Weights of a small audio frame classifier.
Model: 2.77M parameters, activation relu, depths [3, 4, 5, 3].
Rows from block 10, named by matrix and row number. Rows with one number belong to one channel. Each number is 50 + 10 x the weight over its row's rms, rounded and kept within 0 to 99. All counts start at 0. After the name is the row's rms in percent of the matrix's.
# convs0: first width-5 conv (model.blocks.10.convs.0.weight, 144x144x5), inputs 21-41, a 5 kernel for each
# convs1: second width-5 conv (model.blocks.10.convs.1.weight, 144x144x5, transposed), outputs 21-41, a 5 kernel for each
convs0.43 100:69 54 54 46 45 73 36 61 49 53 55 52 50 59 47 48 54 60 35 50 41 62 42 49 52 48 38 60 48 56 51 46 47 55 43 51 40 36 53 68 50 57 29 38 50 61 46 51 54 62 69 50 46 51 31 53 38 66 55 46 53 50 41 38 48 42 60 65 42 65 46 42 63 56 55 51 56 63 69 47 43 58 43 61 46 63 59 43 53 29 34 54 44 64 40 40 31 52 53 66 48 52 53 41 46
convs1.43 102:26 60 35 59 47 60 35 40 49 40 55 30 60 51 60 60 39 37 49 46 55 29 49 55 58 47 54 39 56 43 50 60 42 51 61 64 39 56 35 62 46 55 59 34 44 48 63 41 47 25 66 39 39 45 34 44 50 56 53 56 44 45 37 50 60 60 65 37 27 51 60 37 47 61 67 59 47 48 66 43 65 54 45 50 52 37 35 45 53 58 49 54 46 72 33 35 59 50 44 51 60 55 43 54 31
convs0.44 096:46 58 63 37 51 63 58 47 67 26 61 40 39 57 40 39 61 55 62 61 75 66 37 53 59 26 40 54 38 54 30 54 57 53 59 58 47 44 47 48 47 40 53 37 54 46 43 64 57 42 65 61 53 41 47 56 49 32 39 74 56 34 63 30 56 49 42 55 69 37 62 70 55 51 46 37 60 45 47 61 47 50 44 31 49 36 40 53 33 48 47 44 39 63 56 55 53 42 43 45 52 65 47 40 49
convs1.44 106:39 55 27 40 69 44 34 56 57 59 26 33 53 51 76 45 48 47 39 47 54 28 42 40 51 41 49 52 63 57 62 53 66 38 43 38 34 54 27 41 62 52 37 49 47 38 58 42 38 64 60 36 39 60 34 47 50 46 48 55 50 45 61 60 27 39 53 60 46 54 64 23 39 41 46 47 47 52 55 50 62 46 56 52 40 40 36 14 23 39 44 46 48 38 40 36 40 40 50 34 41 49 44 70 41
convs0.45 098:51 54 48 58 48 40 54 50 61 49 49 53 57 37 49 58 60 59 45 36 59 57 55 60 54 50 68 35 49 40 40 37 55 61 40 56 49 50 50 58 37 73 56 65 61 60 49 47 55 56 70 56 47 47 51 56 72 55 44 41 39 57 47 31 55 46 39 47 47 56 52 52 48 40 60 36 61 33 46 59 51 59 52 84 51 31 48 44 61 55 43 43 41 52 60 50 60 38 32 65 57 39 47 51 19
convs1.45 099:75 45 67 52 63 56 43 49 39 50 51 33 28 43 77 58 46 45 44 44 36 43 51 56 44 76 52 72 40 46 63 49 50 64 46 56 46 43 70 52 52 54 45 45 54 51 41 54 64 33 53 55 63 54 45 39 61 55 51 54 37 51 54 71 66 43 54 62 48 48 41 51 59 43 63 37 44 37 61 40 55 55 34 58 40 41 42 18 58 44 64 35 43 59 44 73 41 45 44 53 58 32 55 55 52
convs0.46 094:34 55 36 52 39 47 62 28 74 65 49 68 60 45 51 55 34 56 50 49 56 29 44 73 47 47 58 50 74 46 36 56 53 45 76 45 44 55 45 41 29 47 64 57 75 29 68 55 62 45 57 50 46 42 48 61 44 65 44 53 51 45 56 36 65 60 53 57 40 42 68 58 50 31 50 45 55 53 45 51 67 50 51 44 37 61 52 29 38 45 54 42 36 29 57 54 53 51 50 48 45 65 43 50 42
convs1.46 103:54 47 58 41 39 48 59 63 59 25 39 67 40 28 45 54 54 64 63 51 33 49 60 41 50 52 53 59 45 63 40 62 48 61 60 69 69 52 30 55 30 41 42 64 53 51 35 55 41 44 52 38 59 58 50 55 50 52 46 51 42 55 41 54 78 46 52 46 41 44 65 74 58 32 46 42 36 57 57 45 43 60 43 50 60 47 54 54 49 52 55 38 53 50 48 54 50 51 41 38 67 58 51 38 39
convs0.47 100:76 57 49 39 33 55 48 65 42 47 40 47 50 49 52 40 36 44 61 48 48 45 23 51 62 44 48 52 53 48 37 57 51 70 56 51 50 33 46 38 44 35 49 47 57 66 28 33 51 67 50 42 40 56 37 57 59 51 57 43 44 54 52 43 57 32 67 59 53 62 63 42 36 41 40 39 40 57 59 51 46 37 58 66 30 42 47 67 49 47 74 50 49 41 46 63 59 50 40 34 66 67 47 51 44
convs1.47 099:68 58 41 52 38 75 60 34 47 55 23 45 53 52 66 32 47 44 61 52 39 32 56 26 30 59 53 63 55 56 38 42 73 41 55 51 45 46 46 43 48 55 46 45 56 28 73 44 49 53 59 41 38 47 40 49 51 35 30 49 40 38 43 50 40 35 46 48 49 46 54 61 43 39 37 38 58 58 37 48 59 49 46 59 43 40 51 37 57 61 67 37 44 53 27 59 47 51 28 27 57 62 57 44 45
convs0.48 098:39 62 46 49 60 38 39 56 43 45 42 60 53 60 45 54 35 55 50 47 49 45 52 50 54 63 67 39 48 61 48 50 43 48 59 42 43 50 43 41 42 40 54 31 56 58 64 36 52 48 39 58 53 58 54 52 59 40 46 56 48 49 51 51 46 48 52 40 58 50 66 77 42 63 37 32 43 52 47 53 51 37 25 38 59 55 40 44 30 41 49 54 47 54 40 39 43 44 47 67 47 46 42 56 59
convs1.48 098:57 50 50 50 35 31 38 56 49 49 43 63 59 58 44 55 39 60 58 43 40 57 23 51 43 48 45 40 53 49 48 55 44 48 70 47 53 61 47 51 48 48 60 53 51 25 47 62 63 45 39 44 48 52 54 42 48 52 54 55 49 43 34 45 49 55 31 58 36 40 57 40 65 41 50 65 39 45 54 57 47 68 48 47 61 57 50 58 47 48 57 46 45 70 56 26 68 56 56 41 56 52 57 47 51
convs0.49 098:26 41 43 60 58 49 46 55 51 35 56 50 45 55 48 44 53 50 53 40 52 50 53 55 42 56 44 44 40 47 64 26 55 33 36 80 53 63 54 44 46 33 47 47 64 47 55 55 50 60 47 57 50 41 41 49 52 45 40 47 54 57 57 27 54 42 55 70 40 55 39 56 63 55 40 54 52 60 39 52 46 36 53 62 39 49 64 54 61 40 40 49 40 55 57 45 25 53 43 54 41 44 38 54 48
convs1.49 099:46 48 40 67 47 39 59 43 53 61 40 86 51 50 49 50 55 34 51 43 52 42 52 32 48 50 50 48 45 46 37 49 58 48 40 48 53 46 36 47 51 53 58 48 36 31 53 57 45 69 44 49 26 40 43 57 56 26 40 60 54 59 55 48 54 52 60 56 42 54 62 48 43 65 48 69 61 35 58 49 51 52 47 48 40 48 72 58 39 59 35 64 47 45 50 37 48 39 59 53 43 70 56 65 31
convs0.50 102:60 67 57 65 47 59 55 32 58 46 38 44 63 66 58 72 51 49 62 36 34 44 54 53 43 37 60 53 52 32 48 44 57 53 54 54 45 49 60 34 53 47 62 37 57 51 67 49 49 36 37 48 43 35 52 51 63 48 39 55 55 39 35 68 59 59 48 45 54 51 34 49 36 36 48 49 55 33 38 34 38 50 50 47 42 53 63 49 48 49 63 75 53 54 61 48 43 59 60 62 46 51 47 46 36
convs1.50 104:49 53 46 48 41 58 48 54 33 53 48 55 53 46 54 46 65 49 47 49 46 37 38 49 50 51 59 58 43 71 47 68 41 69 61 45 45 51 50 40 47 57 72 59 24 62 66 58 41 45 40 45 51 55 40 58 39 50 58 49 55 48 45 46 34 64 54 45 48 51 48 61 52 59 38 55 63 65 53 38 62 51 42 46 41 57 43 49 56 47 53 36 58 59 35 48 50 48 50 44 43 59 61 47 33
convs0.51 100:35 52 52 40 51 36 48 54 55 70 55 45 65 52 59 62 53 40 44 46 38 63 39 59 48 39 56 31 44 59 60 57 51 33 55 71 31 40 39 58 64 43 51 47 36 69 63 70 42 41 56 44 59 49 51 49 48 61 65 58 55 55 54 64 50 57 46 48 63 61 55 56 53 60 46 53 42 53 63 64 46 20 52 48 48 47 51 43 47 44 24 60 67 76 51 48 34 55 36 53 63 35 62 46 57
convs1.51 101:49 33 47 60 52 37 34 50 42 49 36 45 63 56 50 38 41 55 36 51 71 63 49 49 33 30 47 55 50 41 45 45 37 63 56 44 41 53 46 53 26 23 56 54 62 37 52 47 58 54 44 34 63 67 49 35 61 58 45 58 45 47 39 42 34 32 45 72 47 60 44 57 46 37 51 59 71 28 40 46 46 52 55 48 47 40 46 41 56 34 29 43 51 47 44 52 50 48 34 57 48 48 51 30 51
convs0.52 104:33 47 63 51 57 48 44 56 43 53 55 48 51 46 55 72 54 45 33 49 38 67 52 47 44 48 35 47 51 54 53 41 71 55 46 31 39 52 40 49 70 56 64 35 37 50 59 40 57 51 42 38 44 46 56 45 37 45 37 42 56 43 45 63 57 79 57 71 47 57 57 43 61 39 39 72 58 41 46 47 49 53 65 49 44 46 49 55 36 50 30 57 48 52 52 77 70 45 62 40 53 58 62 57 59
convs1.52 102:43 53 73 39 51 44 52 36 60 53 44 53 35 61 32 66 63 53 39 46 55 54 48 50 58 57 59 50 50 35 56 37 67 72 48 41 52 46 30 44 43 58 58 61 49 67 75 31 48 57 66 53 48 54 46 41 47 49 60 50 67 49 46 56 32 70 44 59 57 57 48 47 53 37 45 52 54 48 50 51 65 56 54 43 30 45 54 40 57 63 36 40 67 45 55 65 35 61 36 43 57 41 56 39 50
convs0.53 099:53 62 52 58 45 37 53 44 60 50 40 48 48 59 52 59 53 45 63 57 64 64 48 38 52 46 55 34 50 27 48 40 49 79 67 57 54 68 47 26 59 33 61 37 50 51 52 66 51 47 42 67 61 55 61 47 63 58 44 31 46 58 47 36 59 63 43 56 51 47 43 60 46 39 63 54 58 60 62 50 54 55 62 73 48 38 34 45 61 25 53 45 46 46 42 57 54 52 62 33 45 48 53 47 47
convs1.53 103:62 56 57 34 51 51 38 49 23 50 49 53 49 44 55 50 58 71 44 34 46 45 56 53 53 49 50 62 39 47 33 58 56 58 38 34 56 45 47 48 33 44 34 52 62 41 55 57 63 77 43 49 60 52 68 57 57 44 46 72 36 58 54 61 73 37 53 40 64 37 37 51 57 47 33 46 33 40 45 39 45 46 66 50 44 41 46 53 58 62 47 46 62 47 40 50 46 59 42 56 54 34 45 44 57
convs0.54 106:54 33 48 49 54 36 41 51 37 49 60 52 52 56 49 43 29 41 26 54 47 52 41 48 47 57 31 57 46 64 54 39 55 50 57 59 63 30 55 25 64 44 64 54 49 59 57 47 56 45 44 45 40 56 35 57 57 49 44 55 58 37 48 37 54 39 48 63 53 41 62 50 52 51 46 56 67 47 52 40 46 30 69 51 37 57 47 60 57 43 40 39 49 42 46 66 54 54 55 43 58 56 39 62 36
convs1.54 098:49 42 42 45 48 51 56 54 45 47 51 52 57 37 33 43 43 49 56 71 52 47 52 47 45 40 36 69 63 54 48 40 50 74 51 65 53 40 48 51 41 51 44 56 37 48 40 58 65 45 54 47 47 25 35 54 62 47 59 39 55 49 47 55 30 47 48 48 51 52 33 60 46 68 50 39 62 50 66 36 48 55 59 56 53 49 63 46 55 74 49 55 57 34 57 48 56 65 31 27 42 39 30 24 57
convs0.55 094:52 50 41 49 56 50 52 57 47 50 56 42 44 51 50 59 66 52 46 39 40 38 41 53 48 37 40 47 40 62 45 31 45 54 62 42 58 35 51 66 61 49 30 58 57 51 40 61 50 50 52 65 58 29 49 55 51 55 51 42 47 52 43 29 52 50 53 44 54 65 37 53 49 34 52 59 56 65 57 28 38 38 51 45 52 38 50 64 56 44 35 47 59 40 53 41 43 45 54 64 52 51 56 53 52
convs1.55 102:58 71 50 48 59 44 41 48 46 47 37 59 44 39 39 50 54 57 26 41 47 52 51 39 42 39 55 46 54 46 36 59 60 57 37 55 59 61 42 32 74 50 34 56 44 52 63 34 39 51 41 37 59 44 30 54 57 61 55 53 54 67 42 46 57 37 37 57 54 45 43 30 53 60 65 60 46 51 57 46 26 44 64 43 54 47 47 43 38 52 57 42 67 48 43 47 59 61 52 61 41 56 52 39 62
convs0.56 100:51 46 41 54 52 53 35 59 57 42 56 51 49 40 37 45 40 36 52 54 53 54 44 49 57 46 47 46 62 53 63 49 51 54 53 61 66 31 20 41 51 47 66 38 48 47 48 42 53 46 64 64 48 46 54 36 37 45 38 52 63 63 42 36 42 51 55 52 52 56 70 44 62 34 54 47 55 51 70 48 44 40 51 59 41 60 35 40 47 61 67 57 53 65 25 32 55 50 38 48 41 66 44 50 51
convs1.56 096:38 46 50 53 36 56 43 58 51 49 48 39 65 42 45 50 54 57 66 57 46 32 58 48 44 34 48 42 51 56 56 49 55 71 50 74 63 58 42 63 63 45 44 31 60 60 50 43 24 41 43 37 49 42 47 43 59 42 45 45 59 56 35 55 41 53 60 39 49 60 58 37 44 55 46 45 49 42 34 51 39 42 40 48 58 60 58 36 55 50 43 58 53 35 71 53 54 56 50 56 43 55 50 37 57
convs0.57 101:43 47 47 38 42 29 53 68 52 52 30 33 54 56 65 48 45 44 40 57 69 47 43 43 40 59 30 40 37 50 55 29 50 58 43 53 46 53 52 53 56 27 59 67 49 51 38 53 55 53 62 46 64 52 42 35 42 58 51 57 51 55 50 42 37 55 58 44 40 26 47 66 60 55 51 46 38 49 43 62 47 57 49 46 61 37 40 45 55 64 42 48 55 50 51 52 47 33 50 67 50 54 57 44 42
convs1.57 105:44 39 48 58 53 47 51 66 44 50 56 29 44 51 40 24 57 71 48 43 41 43 27 48 80 57 45 53 56 43 58 41 50 43 26 44 67 38 45 50 49 34 33 45 70 56 50 58 55 41 31 39 50 57 60 52 52 41 49 59 39 59 68 40 52 50 21 46 45 43 63 50 48 53 41 51 47 42 57 42 48 49 60 54 67 59 60 50 49 60 42 62 45 58 56 49 42 42 41 73 60 51 43 64 44
convs0.58 102:57 50 57 54 51 51 49 56 39 63 38 45 39 47 80 49 47 39 41 56 44 42 32 46 46 35 53 47 48 60 52 53 50 69 47 50 45 50 47 41 31 38 41 39 62 44 50 51 50 50 51 33 47 42 54 48 41 50 43 47 53 60 67 57 64 56 63 50 61 52 58 25 47 60 60 51 30 56 39 67 48 54 61 58 55 66 53 53 46 57 53 43 55 64 53 60 52 45 54 55 70 39 39 41 44
convs1.58 101:58 48 45 67 48 53 57 60 51 56 51 56 48 62 49 49 49 32 55 49 49 58 63 57 55 32 53 54 44 58 43 50 58 57 63 55 53 56 42 48 36 68 28 53 55 50 58 53 44 46 47 48 35 58 46 48 42 52 49 62 57 46 51 53 45 56 47 64 48 44 58 54 72 58 50 51 56 54 52 52 52 54 59 53 43 62 76 39 49 43 53 42 38 33 53 55 44 64 62 50 41 56 46 46 52
convs0.59 101:44 52 56 67 76 60 61 54 31 57 52 79 54 56 53 49 46 55 61 59 43 44 46 52 49 56 54 53 23 55 21 37 51 63 84 55 50 50 44 55 48 54 43 64 50 36 56 37 47 50 66 54 55 56 31 40 63 50 35 38 26 41 52 26 39 42 55 31 57 68 68 50 63 65 45 56 36 47 64 47 53 36 60 43 39 49 42 47 49 42 50 39 54 43 55 28 56 46 58 51 54 60 60 35 41
convs1.59 099:45 35 68 45 87 48 44 35 33 53 69 51 54 52 41 32 49 45 75 74 50 46 44 58 52 64 55 50 53 50 44 50 48 74 66 49 43 53 68 50 30 41 37 73 72 62 66 44 37 60 54 43 55 51 46 48 53 66 57 46 57 34 49 61 57 42 54 52 28 39 28 61 49 50 42 57 43 56 53 44 46 55 56 45 70 48 53 47 54 65 64 51 61 56 54 39 42 55 45 44 64 57 51 43 42
convs0.60 101:42 53 53 65 50 56 52 41 37 70 50 48 62 46 48 42 60 41 59 63 41 43 35 42 46 37 54 50 44 22 42 48 55 46 60 43 37 52 23 54 54 35 58 36 61 41 56 63 59 45 54 40 50 63 51 48 68 55 44 47 47 38 57 50 44 64 39 35 47 28 39 31 57 48 86 49 61 62 49 56 51 60 47 53 28 47 46 45 56 57 52 28 76 40 31 42 63 52 44 52 61 62 47 58 34
convs1.60 099:76 63 43 54 50 52 54 52 56 52 57 54 66 51 32 47 40 43 49 69 68 55 35 52 30 61 46 50 39 39 40 55 40 72 47 42 40 68 50 49 48 63 41 54 54 54 50 45 58 42 43 39 45 39 60 37 53 51 55 43 55 43 51 57 38 74 62 42 59 55 41 41 56 60 71 56 46 31 40 32 48 56 50 49 41 52 53 54 38 47 50 58 46 63 47 58 40 58 54 48 51 41 42 41 27
convs0.61 100:55 37 51 30 28 62 46 53 57 53 52 40 47 44 60 53 50 50 42 53 60 39 51 61 57 52 53 60 67 52 55 46 52 50 53 57 58 51 59 41 51 44 54 40 38 56 42 62 54 61 52 47 45 56 54 39 56 46 49 43 43 61 44 51 48 49 51 34 49 56 54 59 38 50 40 38 56 48 56 44 50 57 59 54 64 26 47 46 33 31 47 46 45 55 52 41 57 40 43 51 43 54 46 44 61
convs1.61 100:48 50 60 60 60 34 54 53 64 52 56 40 57 54 54 46 51 52 59 34 37 40 56 42 47 47 46 54 37 48 66 50 66 44 68 68 51 54 52 44 58 77 30 60 44 26 56 49 57 63 41 34 46 47 37 42 51 59 38 59 44 55 43 50 51 43 51 49 40 65 53 55 62 46 53 66 51 39 75 39 65 54 42 38 50 46 52 63 42 37 44 56 52 70 53 47 43 57 37 48 51 51 54 63 52
convs0.62 103:58 38 54 48 55 36 28 39 56 57 63 61 44 54 36 67 55 58 60 42 44 46 47 50 53 38 50 43 43 51 38 14 64 29 56 46 60 43 61 44 43 41 50 43 69 60 60 61 49 52 53 48 56 39 57 61 39 59 52 67 46 45 61 59 61 46 35 56 26 57 40 46 52 60 61 54 52 37 44 55 33 30 50 55 52 60 73 52 40 39 54 47 47 61 69 52 64 46 53 40 57 38 53 55 58
convs1.62 101:39 53 30 44 40 40 55 53 36 51 62 39 41 49 55 52 54 65 51 36 74 44 74 48 50 51 65 54 50 55 57 56 65 59 58 52 57 38 54 39 62 44 51 55 43 53 56 38 49 66 53 71 61 39 44 51 60 48 59 45 63 39 57 49 51 40 38 54 42 51 68 54 54 56 49 54 35 28 38 32 46 53 51 49 65 38 76 40 68 51 47 46 74 42 57 52 77 57 39 40 62 57 43 65 39
convs0.63 105:60 40 49 40 54 62 61 52 54 28 59 46 50 50 57 59 41 30 42 67 40 56 30 48 50 54 47 47 53 73 67 41 62 41 49 47 25 62 54 65 50 43 43 50 46 56 43 40 36 44 71 44 52 36 61 34 47 42 48 64 44 46 40 55 40 56 40 53 50 42 45 42 47 56 52 34 50 53 47 60 54 77 18 56 47 48 50 59 57 45 45 46 55 54 54 50 32 48 55 60 55 43 50 46 56
convs1.63 096:38 41 40 48 39 54 47 55 46 65 47 63 57 65 55 39 29 68 47 42 45 53 42 41 70 45 64 44 34 55 47 53 27 58 54 45 58 49 27 45 55 49 61 48 48 49 59 65 40 52 39 67 56 46 34 46 46 80 42 57 65 41 47 65 52 43 54 52 46 44 73 37 53 54 53 57 48 48 58 49 60 58 57 50 54 57 34 44 53 55 33 48 43 56 62 45 43 45 58 57 46 57 42 57 48
convs0.64 096:50 47 58 57 56 53 49 48 38 40 57 57 36 33 39 46 63 48 54 46 41 44 44 70 40 53 46 55 44 44 37 34 53 53 47 45 53 57 35 48 64 53 58 58 51 49 61 29 68 48 56 34 53 46 59 43 67 46 30 52 41 49 81 64 45 48 23 49 38 36 46 61 55 43 42 53 23 63 51 37 47 54 66 55 35 52 52 56 46 55 42 42 49 40 49 41 42 53 46 43 43 43 59 52 74
convs1.64 100:58 29 52 36 50 16 46 49 62 39 44 56 47 56 53 58 47 37 38 51 34 55 36 40 82 36 50 46 59 47 41 47 48 52 44 40 49 36 40 53 50 51 64 60 53 46 50 61 50 69 44 64 65 59 56 70 51 57 61 44 47 53 46 53 48 40 67 58 34 39 51 64 44 40 55 41 37 43 46 53 50 52 27 45 50 54 35 56 66 55 42 55 45 68 69 61 31 46 51 41 53 43 45 59 64
convs0.65 101:37 48 49 53 64 46 50 45 40 48 48 61 55 57 65 49 62 57 52 41 58 62 38 50 66 32 39 52 63 53 42 55 57 58 62 51 58 36 52 42 45 39 48 50 49 73 59 51 56 49 48 30 45 62 32 48 56 53 65 63 29 61 44 44 43 66 28 55 59 48 47 64 56 27 41 50 48 61 44 37 60 24 63 46 35 56 70 41 30 40 43 49 40 50 65 56 36 46 61 62 41 55 60 33 53
convs1.65 097:63 62 50 46 50 52 44 42 68 72 36 36 39 47 51 48 62 62 45 49 45 27 62 53 56 53 56 43 49 31 63 62 51 45 32 64 49 49 52 42 55 34 34 69 42 30 58 45 47 45 40 48 41 42 50 46 31 42 52 43 66 42 49 46 58 49 47 42 46 45 58 52 49 47 54 46 50 56 53 57 36 57 49 53 53 32 47 48 62 55 35 49 43 46 49 52 36 54 53 41 48 55 41 62 48
convs0.66 096:46 60 52 47 42 41 53 40 70 67 43 49 49 45 40 57 46 61 33 34 31 43 28 37 35 56 59 55 40 38 50 48 39 42 63 41 34 57 44 31 36 57 64 42 55 50 30 68 55 59 58 57 46 42 41 53 54 28 54 50 50 63 53 45 48 42 61 52 33 59 36 51 50 58 63 37 41 36 68 55 50 45 45 41 48 14 51 43 42 56 44 44 59 61 54 36 25 51 63 53 42 70 47 55 37
convs1.66 104:63 54 46 31 74 45 52 55 54 49 64 50 54 60 55 49 45 60 53 55 42 45 48 37 23 59 51 62 49 43 47 59 59 48 59 74 42 63 44 53 52 46 57 38 62 47 53 43 52 38 43 61 46 47 46 48 50 56 54 41 42 51 45 39 41 33 42 54 77 56 45 49 55 48 48 27 46 57 48 61 55 47 48 66 47 70 57 43 52 52 54 42 49 60 46 60 38 41 52 64 47 61 43 48 60
convs0.67 097:60 38 29 54 46 53 31 55 43 47 51 51 60 51 50 66 30 62 54 51 57 45 50 49 60 60 60 65 51 40 48 59 62 52 55 44 59 71 55 41 44 39 45 64 46 47 68 45 58 63 37 51 48 64 61 69 45 49 48 51 75 67 49 50 52 56 39 33 41 46 57 64 50 47 35 35 40 56 62 45 44 49 50 63 52 53 47 26 59 56 51 50 45 53 45 57 54 33 47 50 56 41 58 41 51
convs1.67 094:54 51 28 41 45 47 47 43 50 50 55 42 37 48 44 60 53 34 35 47 53 53 43 49 42 64 64 47 49 46 42 37 35 51 46 77 37 44 51 40 45 50 48 60 48 54 55 70 55 65 62 56 47 38 44 58 58 56 61 35 48 53 59 32 44 47 51 47 52 54 52 69 37 58 49 44 44 58 43 57 47 44 46 52 46 45 66 60 34 42 58 46 45 26 57 39 52 35 53 41 56 52 50 39 56
convs0.68 102:61 43 46 40 55 54 50 45 52 58 46 36 57 41 58 55 54 41 40 38 63 55 50 58 54 33 55 47 62 64 48 32 49 46 39 50 58 46 47 48 36 30 73 56 57 26 50 58 58 66 50 52 47 52 35 54 56 62 33 41 35 50 33 57 56 48 38 79 53 40 48 49 42 47 72 70 61 45 33 52 49 35 42 74 48 41 55 59 58 57 65 54 42 39 42 48 64 61 54 62 58 52 52 63 48
convs1.68 098:45 61 41 44 49 58 53 50 48 69 28 32 53 47 62 43 38 52 44 49 48 45 38 49 45 52 35 43 34 48 49 46 37 53 37 58 33 54 57 32 29 49 38 41 59 50 51 68 44 55 40 35 56 54 65 40 52 36 66 53 43 53 54 49 44 43 45 46 31 43 38 44 57 59 53 67 53 63 54 48 43 52 52 51 27 38 48 50 54 54 37 37 58 44 47 34 38 63 44 69 57 41 49 52 47
convs0.69 098:65 47 62 65 55 35 65 53 50 44 60 51 59 49 59 43 37 61 45 42 66 48 45 47 49 55 44 39 46 58 47 44 43 30 60 65 45 61 53 54 38 61 43 58 51 63 50 57 46 36 37 29 46 43 64 53 49 46 51 42 61 49 62 64 56 54 62 54 45 50 44 50 60 43 52 56 42 51 66 55 61 68 63 32 41 53 38 60 64 61 39 66 43 54 65 44 55 43 40 47 40 56 30 49 41
convs1.69 095:63 31 63 50 40 46 45 42 47 32 49 53 43 42 52 57 66 36 59 53 61 58 51 51 51 38 39 47 49 36 39 48 44 47 53 49 46 49 56 49 69 48 51 49 46 57 38 59 58 32 58 64 46 43 57 31 54 47 37 38 67 32 48 66 62 49 64 54 45 49 48 51 45 63 46 81 47 55 60 41 52 43 49 48 57 44 36 37 70 46 45 47 63 63 38 31 59 46 41 56 39 60 55 59 54
convs0.70 094:65 54 61 57 47 52 47 55 62 79 42 36 46 41 56 51 59 62 48 50 47 42 48 50 63 47 45 47 58 57 69 75 40 45 33 36 40 34 79 54 41 51 34 50 43 59 39 50 52 48 59 60 70 51 17 61 45 41 41 40 58 44 46 44 52 42 27 58 52 51 46 44 40 49 59 42 53 29 44 54 41 40 61 48 52 37 46 51 60 66 32 41 45 62 51 53 43 63 56 53 53 45 43 61 52
convs1.70 101:41 36 57 47 32 48 40 46 57 63 49 79 57 42 57 44 57 66 30 50 41 51 59 64 52 43 51 61 60 61 59 66 67 48 36 63 44 47 56 44 25 46 43 46 49 49 40 51 49 53 78 50 54 49 55 67 49 58 49 49 49 46 59 55 48 52 38 52 55 50 20 62 52 47 72 63 37 46 44 53 52 42 50 65 64 46 53 46 38 52 52 56 53 54 41 48 59 47 56 59 34 59 45 58 49
convs0.71 098:49 43 45 56 64 64 53 49 56 47 49 39 65 57 53 59 55 41 44 41 24 50 43 55 70 53 60 66 45 44 44 38 51 53 57 51 42 38 49 62 48 44 56 53 46 50 72 74 70 56 25 44 32 50 74 64 68 50 27 44 48 49 44 52 46 46 43 54 54 34 54 52 61 49 42 54 46 40 52 30 50 54 50 55 36 44 44 57 57 34 56 47 41 54 50 53 56 52 43 45 54 63 58 37 43
convs1.71 101:60 38 55 60 47 53 46 47 53 50 60 44 51 50 38 62 79 41 28 49 42 50 63 56 65 54 40 54 31 42 47 45 31 64 29 54 51 49 64 71 55 43 45 37 48 57 29 49 57 49 49 47 50 43 52 48 47 55 51 59 61 46 60 39 43 52 47 68 47 47 69 46 47 55 50 33 54 57 58 30 54 39 52 33 57 57 50 51 60 63 52 53 56 36 58 39 46 49 47 64 68 54 38 48 38
convs0.72 101:65 50 28 42 63 55 67 48 44 36 51 44 59 72 57 41 61 51 59 48 52 45 46 38 50 50 43 52 44 39 60 51 42 50 54 52 35 55 54 65 42 58 52 61 45 62 53 45 57 48 50 43 36 39 40 72 42 39 55 50 59 44 49 70 43 50 50 58 35 44 34 65 44 49 52 35 42 44 56 45 39 56 47 46 26 52 62 57 49 70 57 54 43 53 25 59 28 58 46 53 42 58 56 58 41
convs1.72 093:41 52 34 40 49 55 55 47 46 49 57 41 50 48 59 50 32 52 67 51 49 56 41 60 37 40 48 45 77 48 61 55 42 51 54 48 57 56 45 49 46 42 46 50 39 55 36 48 54 73 58 49 47 41 40 42 50 35 51 67 53 60 40 59 58 54 40 30 45 38 49 55 60 27 55 53 30 50 29 51 49 44 40 47 42 55 47 53 46 50 47 60 38 40 66 42 41 45 39 46 55 43 48 57 32
convs0.73 097:51 48 56 52 48 42 48 47 28 62 38 30 43 58 39 44 51 63 60 43 55 41 47 47 42 45 45 53 45 50 57 48 47 49 44 62 64 43 40 56 50 48 39 50 41 45 42 63 68 32 36 51 47 55 29 34 50 51 52 37 45 51 64 58 59 46 63 38 32 43 51 46 54 59 43 39 46 62 45 56 62 46 47 50 67 61 51 60 39 57 43 35 39 41 53 41 35 40 48 41 59 49 50 54 33
convs1.73 098:63 50 57 47 40 22 41 59 61 57 53 45 52 44 48 58 51 52 58 54 50 35 47 48 73 45 38 51 52 35 55 46 53 48 31 53 54 66 58 44 39 50 37 65 44 44 41 46 55 53 42 48 50 62 52 52 39 43 48 56 65 43 55 56 35 51 56 66 51 45 43 51 41 50 58 58 43 48 58 62 22 56 37 53 40 48 52 53 54 54 60 59 38 45 44 47 50 36 51 58 64 49 44 46 43
convs0.74 093:54 50 51 40 21 45 28 46 49 51 50 51 34 45 57 47 45 54 71 54 33 57 55 44 46 73 45 51 48 26 49 64 62 41 65 52 43 49 48 56 52 57 35 52 51 47 48 56 53 51 36 61 62 39 45 50 54 46 44 49 64 77 46 65 32 35 49 37 67 68 39 58 59 54 49 66 66 46 39 46 29 69 55 57 39 45 38 34 44 46 76 66 67 54 39 70 53 61 59 42 42 61 58 45 49
convs1.74 107:57 48 51 40 75 49 49 51 60 36 52 42 49 57 30 67 29 30 37 40 58 34 34 72 38 57 65 53 58 56 45 43 54 64 40 43 46 32 46 53 54 51 39 47 55 52 48 54 46 47 54 61 43 46 38 72 63 66 48 47 39 51 54 34 46 39 34 50 50 60 68 43 60 55 61 49 48 46 51 62 48 43 43 59 64 50 42 48 32 26 55 59 60 51 49 59 58 46 54 50 45 55 56 41 49
convs0.75 100:34 53 61 47 45 61 64 37 54 40 59 46 43 51 60 62 48 41 57 45 52 42 52 45 55 53 40 44 56 50 50 64 61 48 40 63 50 31 58 45 51 60 60 60 57 58 44 33 65 32 48 51 46 67 53 58 51 78 50 56 40 38 57 36 53 56 53 51 57 55 63 40 54 48 54 55 42 48 44 51 29 58 45 52 42 32 39 29 43 51 58 60 42 37 54 51 72 55 44 35 55 56 43 64 49
convs1.75 098:51 34 35 41 52 61 50 46 65 53 44 54 63 35 54 40 45 57 35 37 42 43 49 27 51 46 59 52 37 49 46 58 53 48 47 65 45 73 59 32 49 56 68 59 63 56 50 41 40 50 48 42 48 43 51 32 49 52 52 59 52 44 60 47 47 41 31 52 50 50 56 33 34 47 55 55 44 51 59 58 66 56 60 32 36 54 35 57 51 34 49 54 57 26 50 60 51 62 50 45 57 41 52 43 47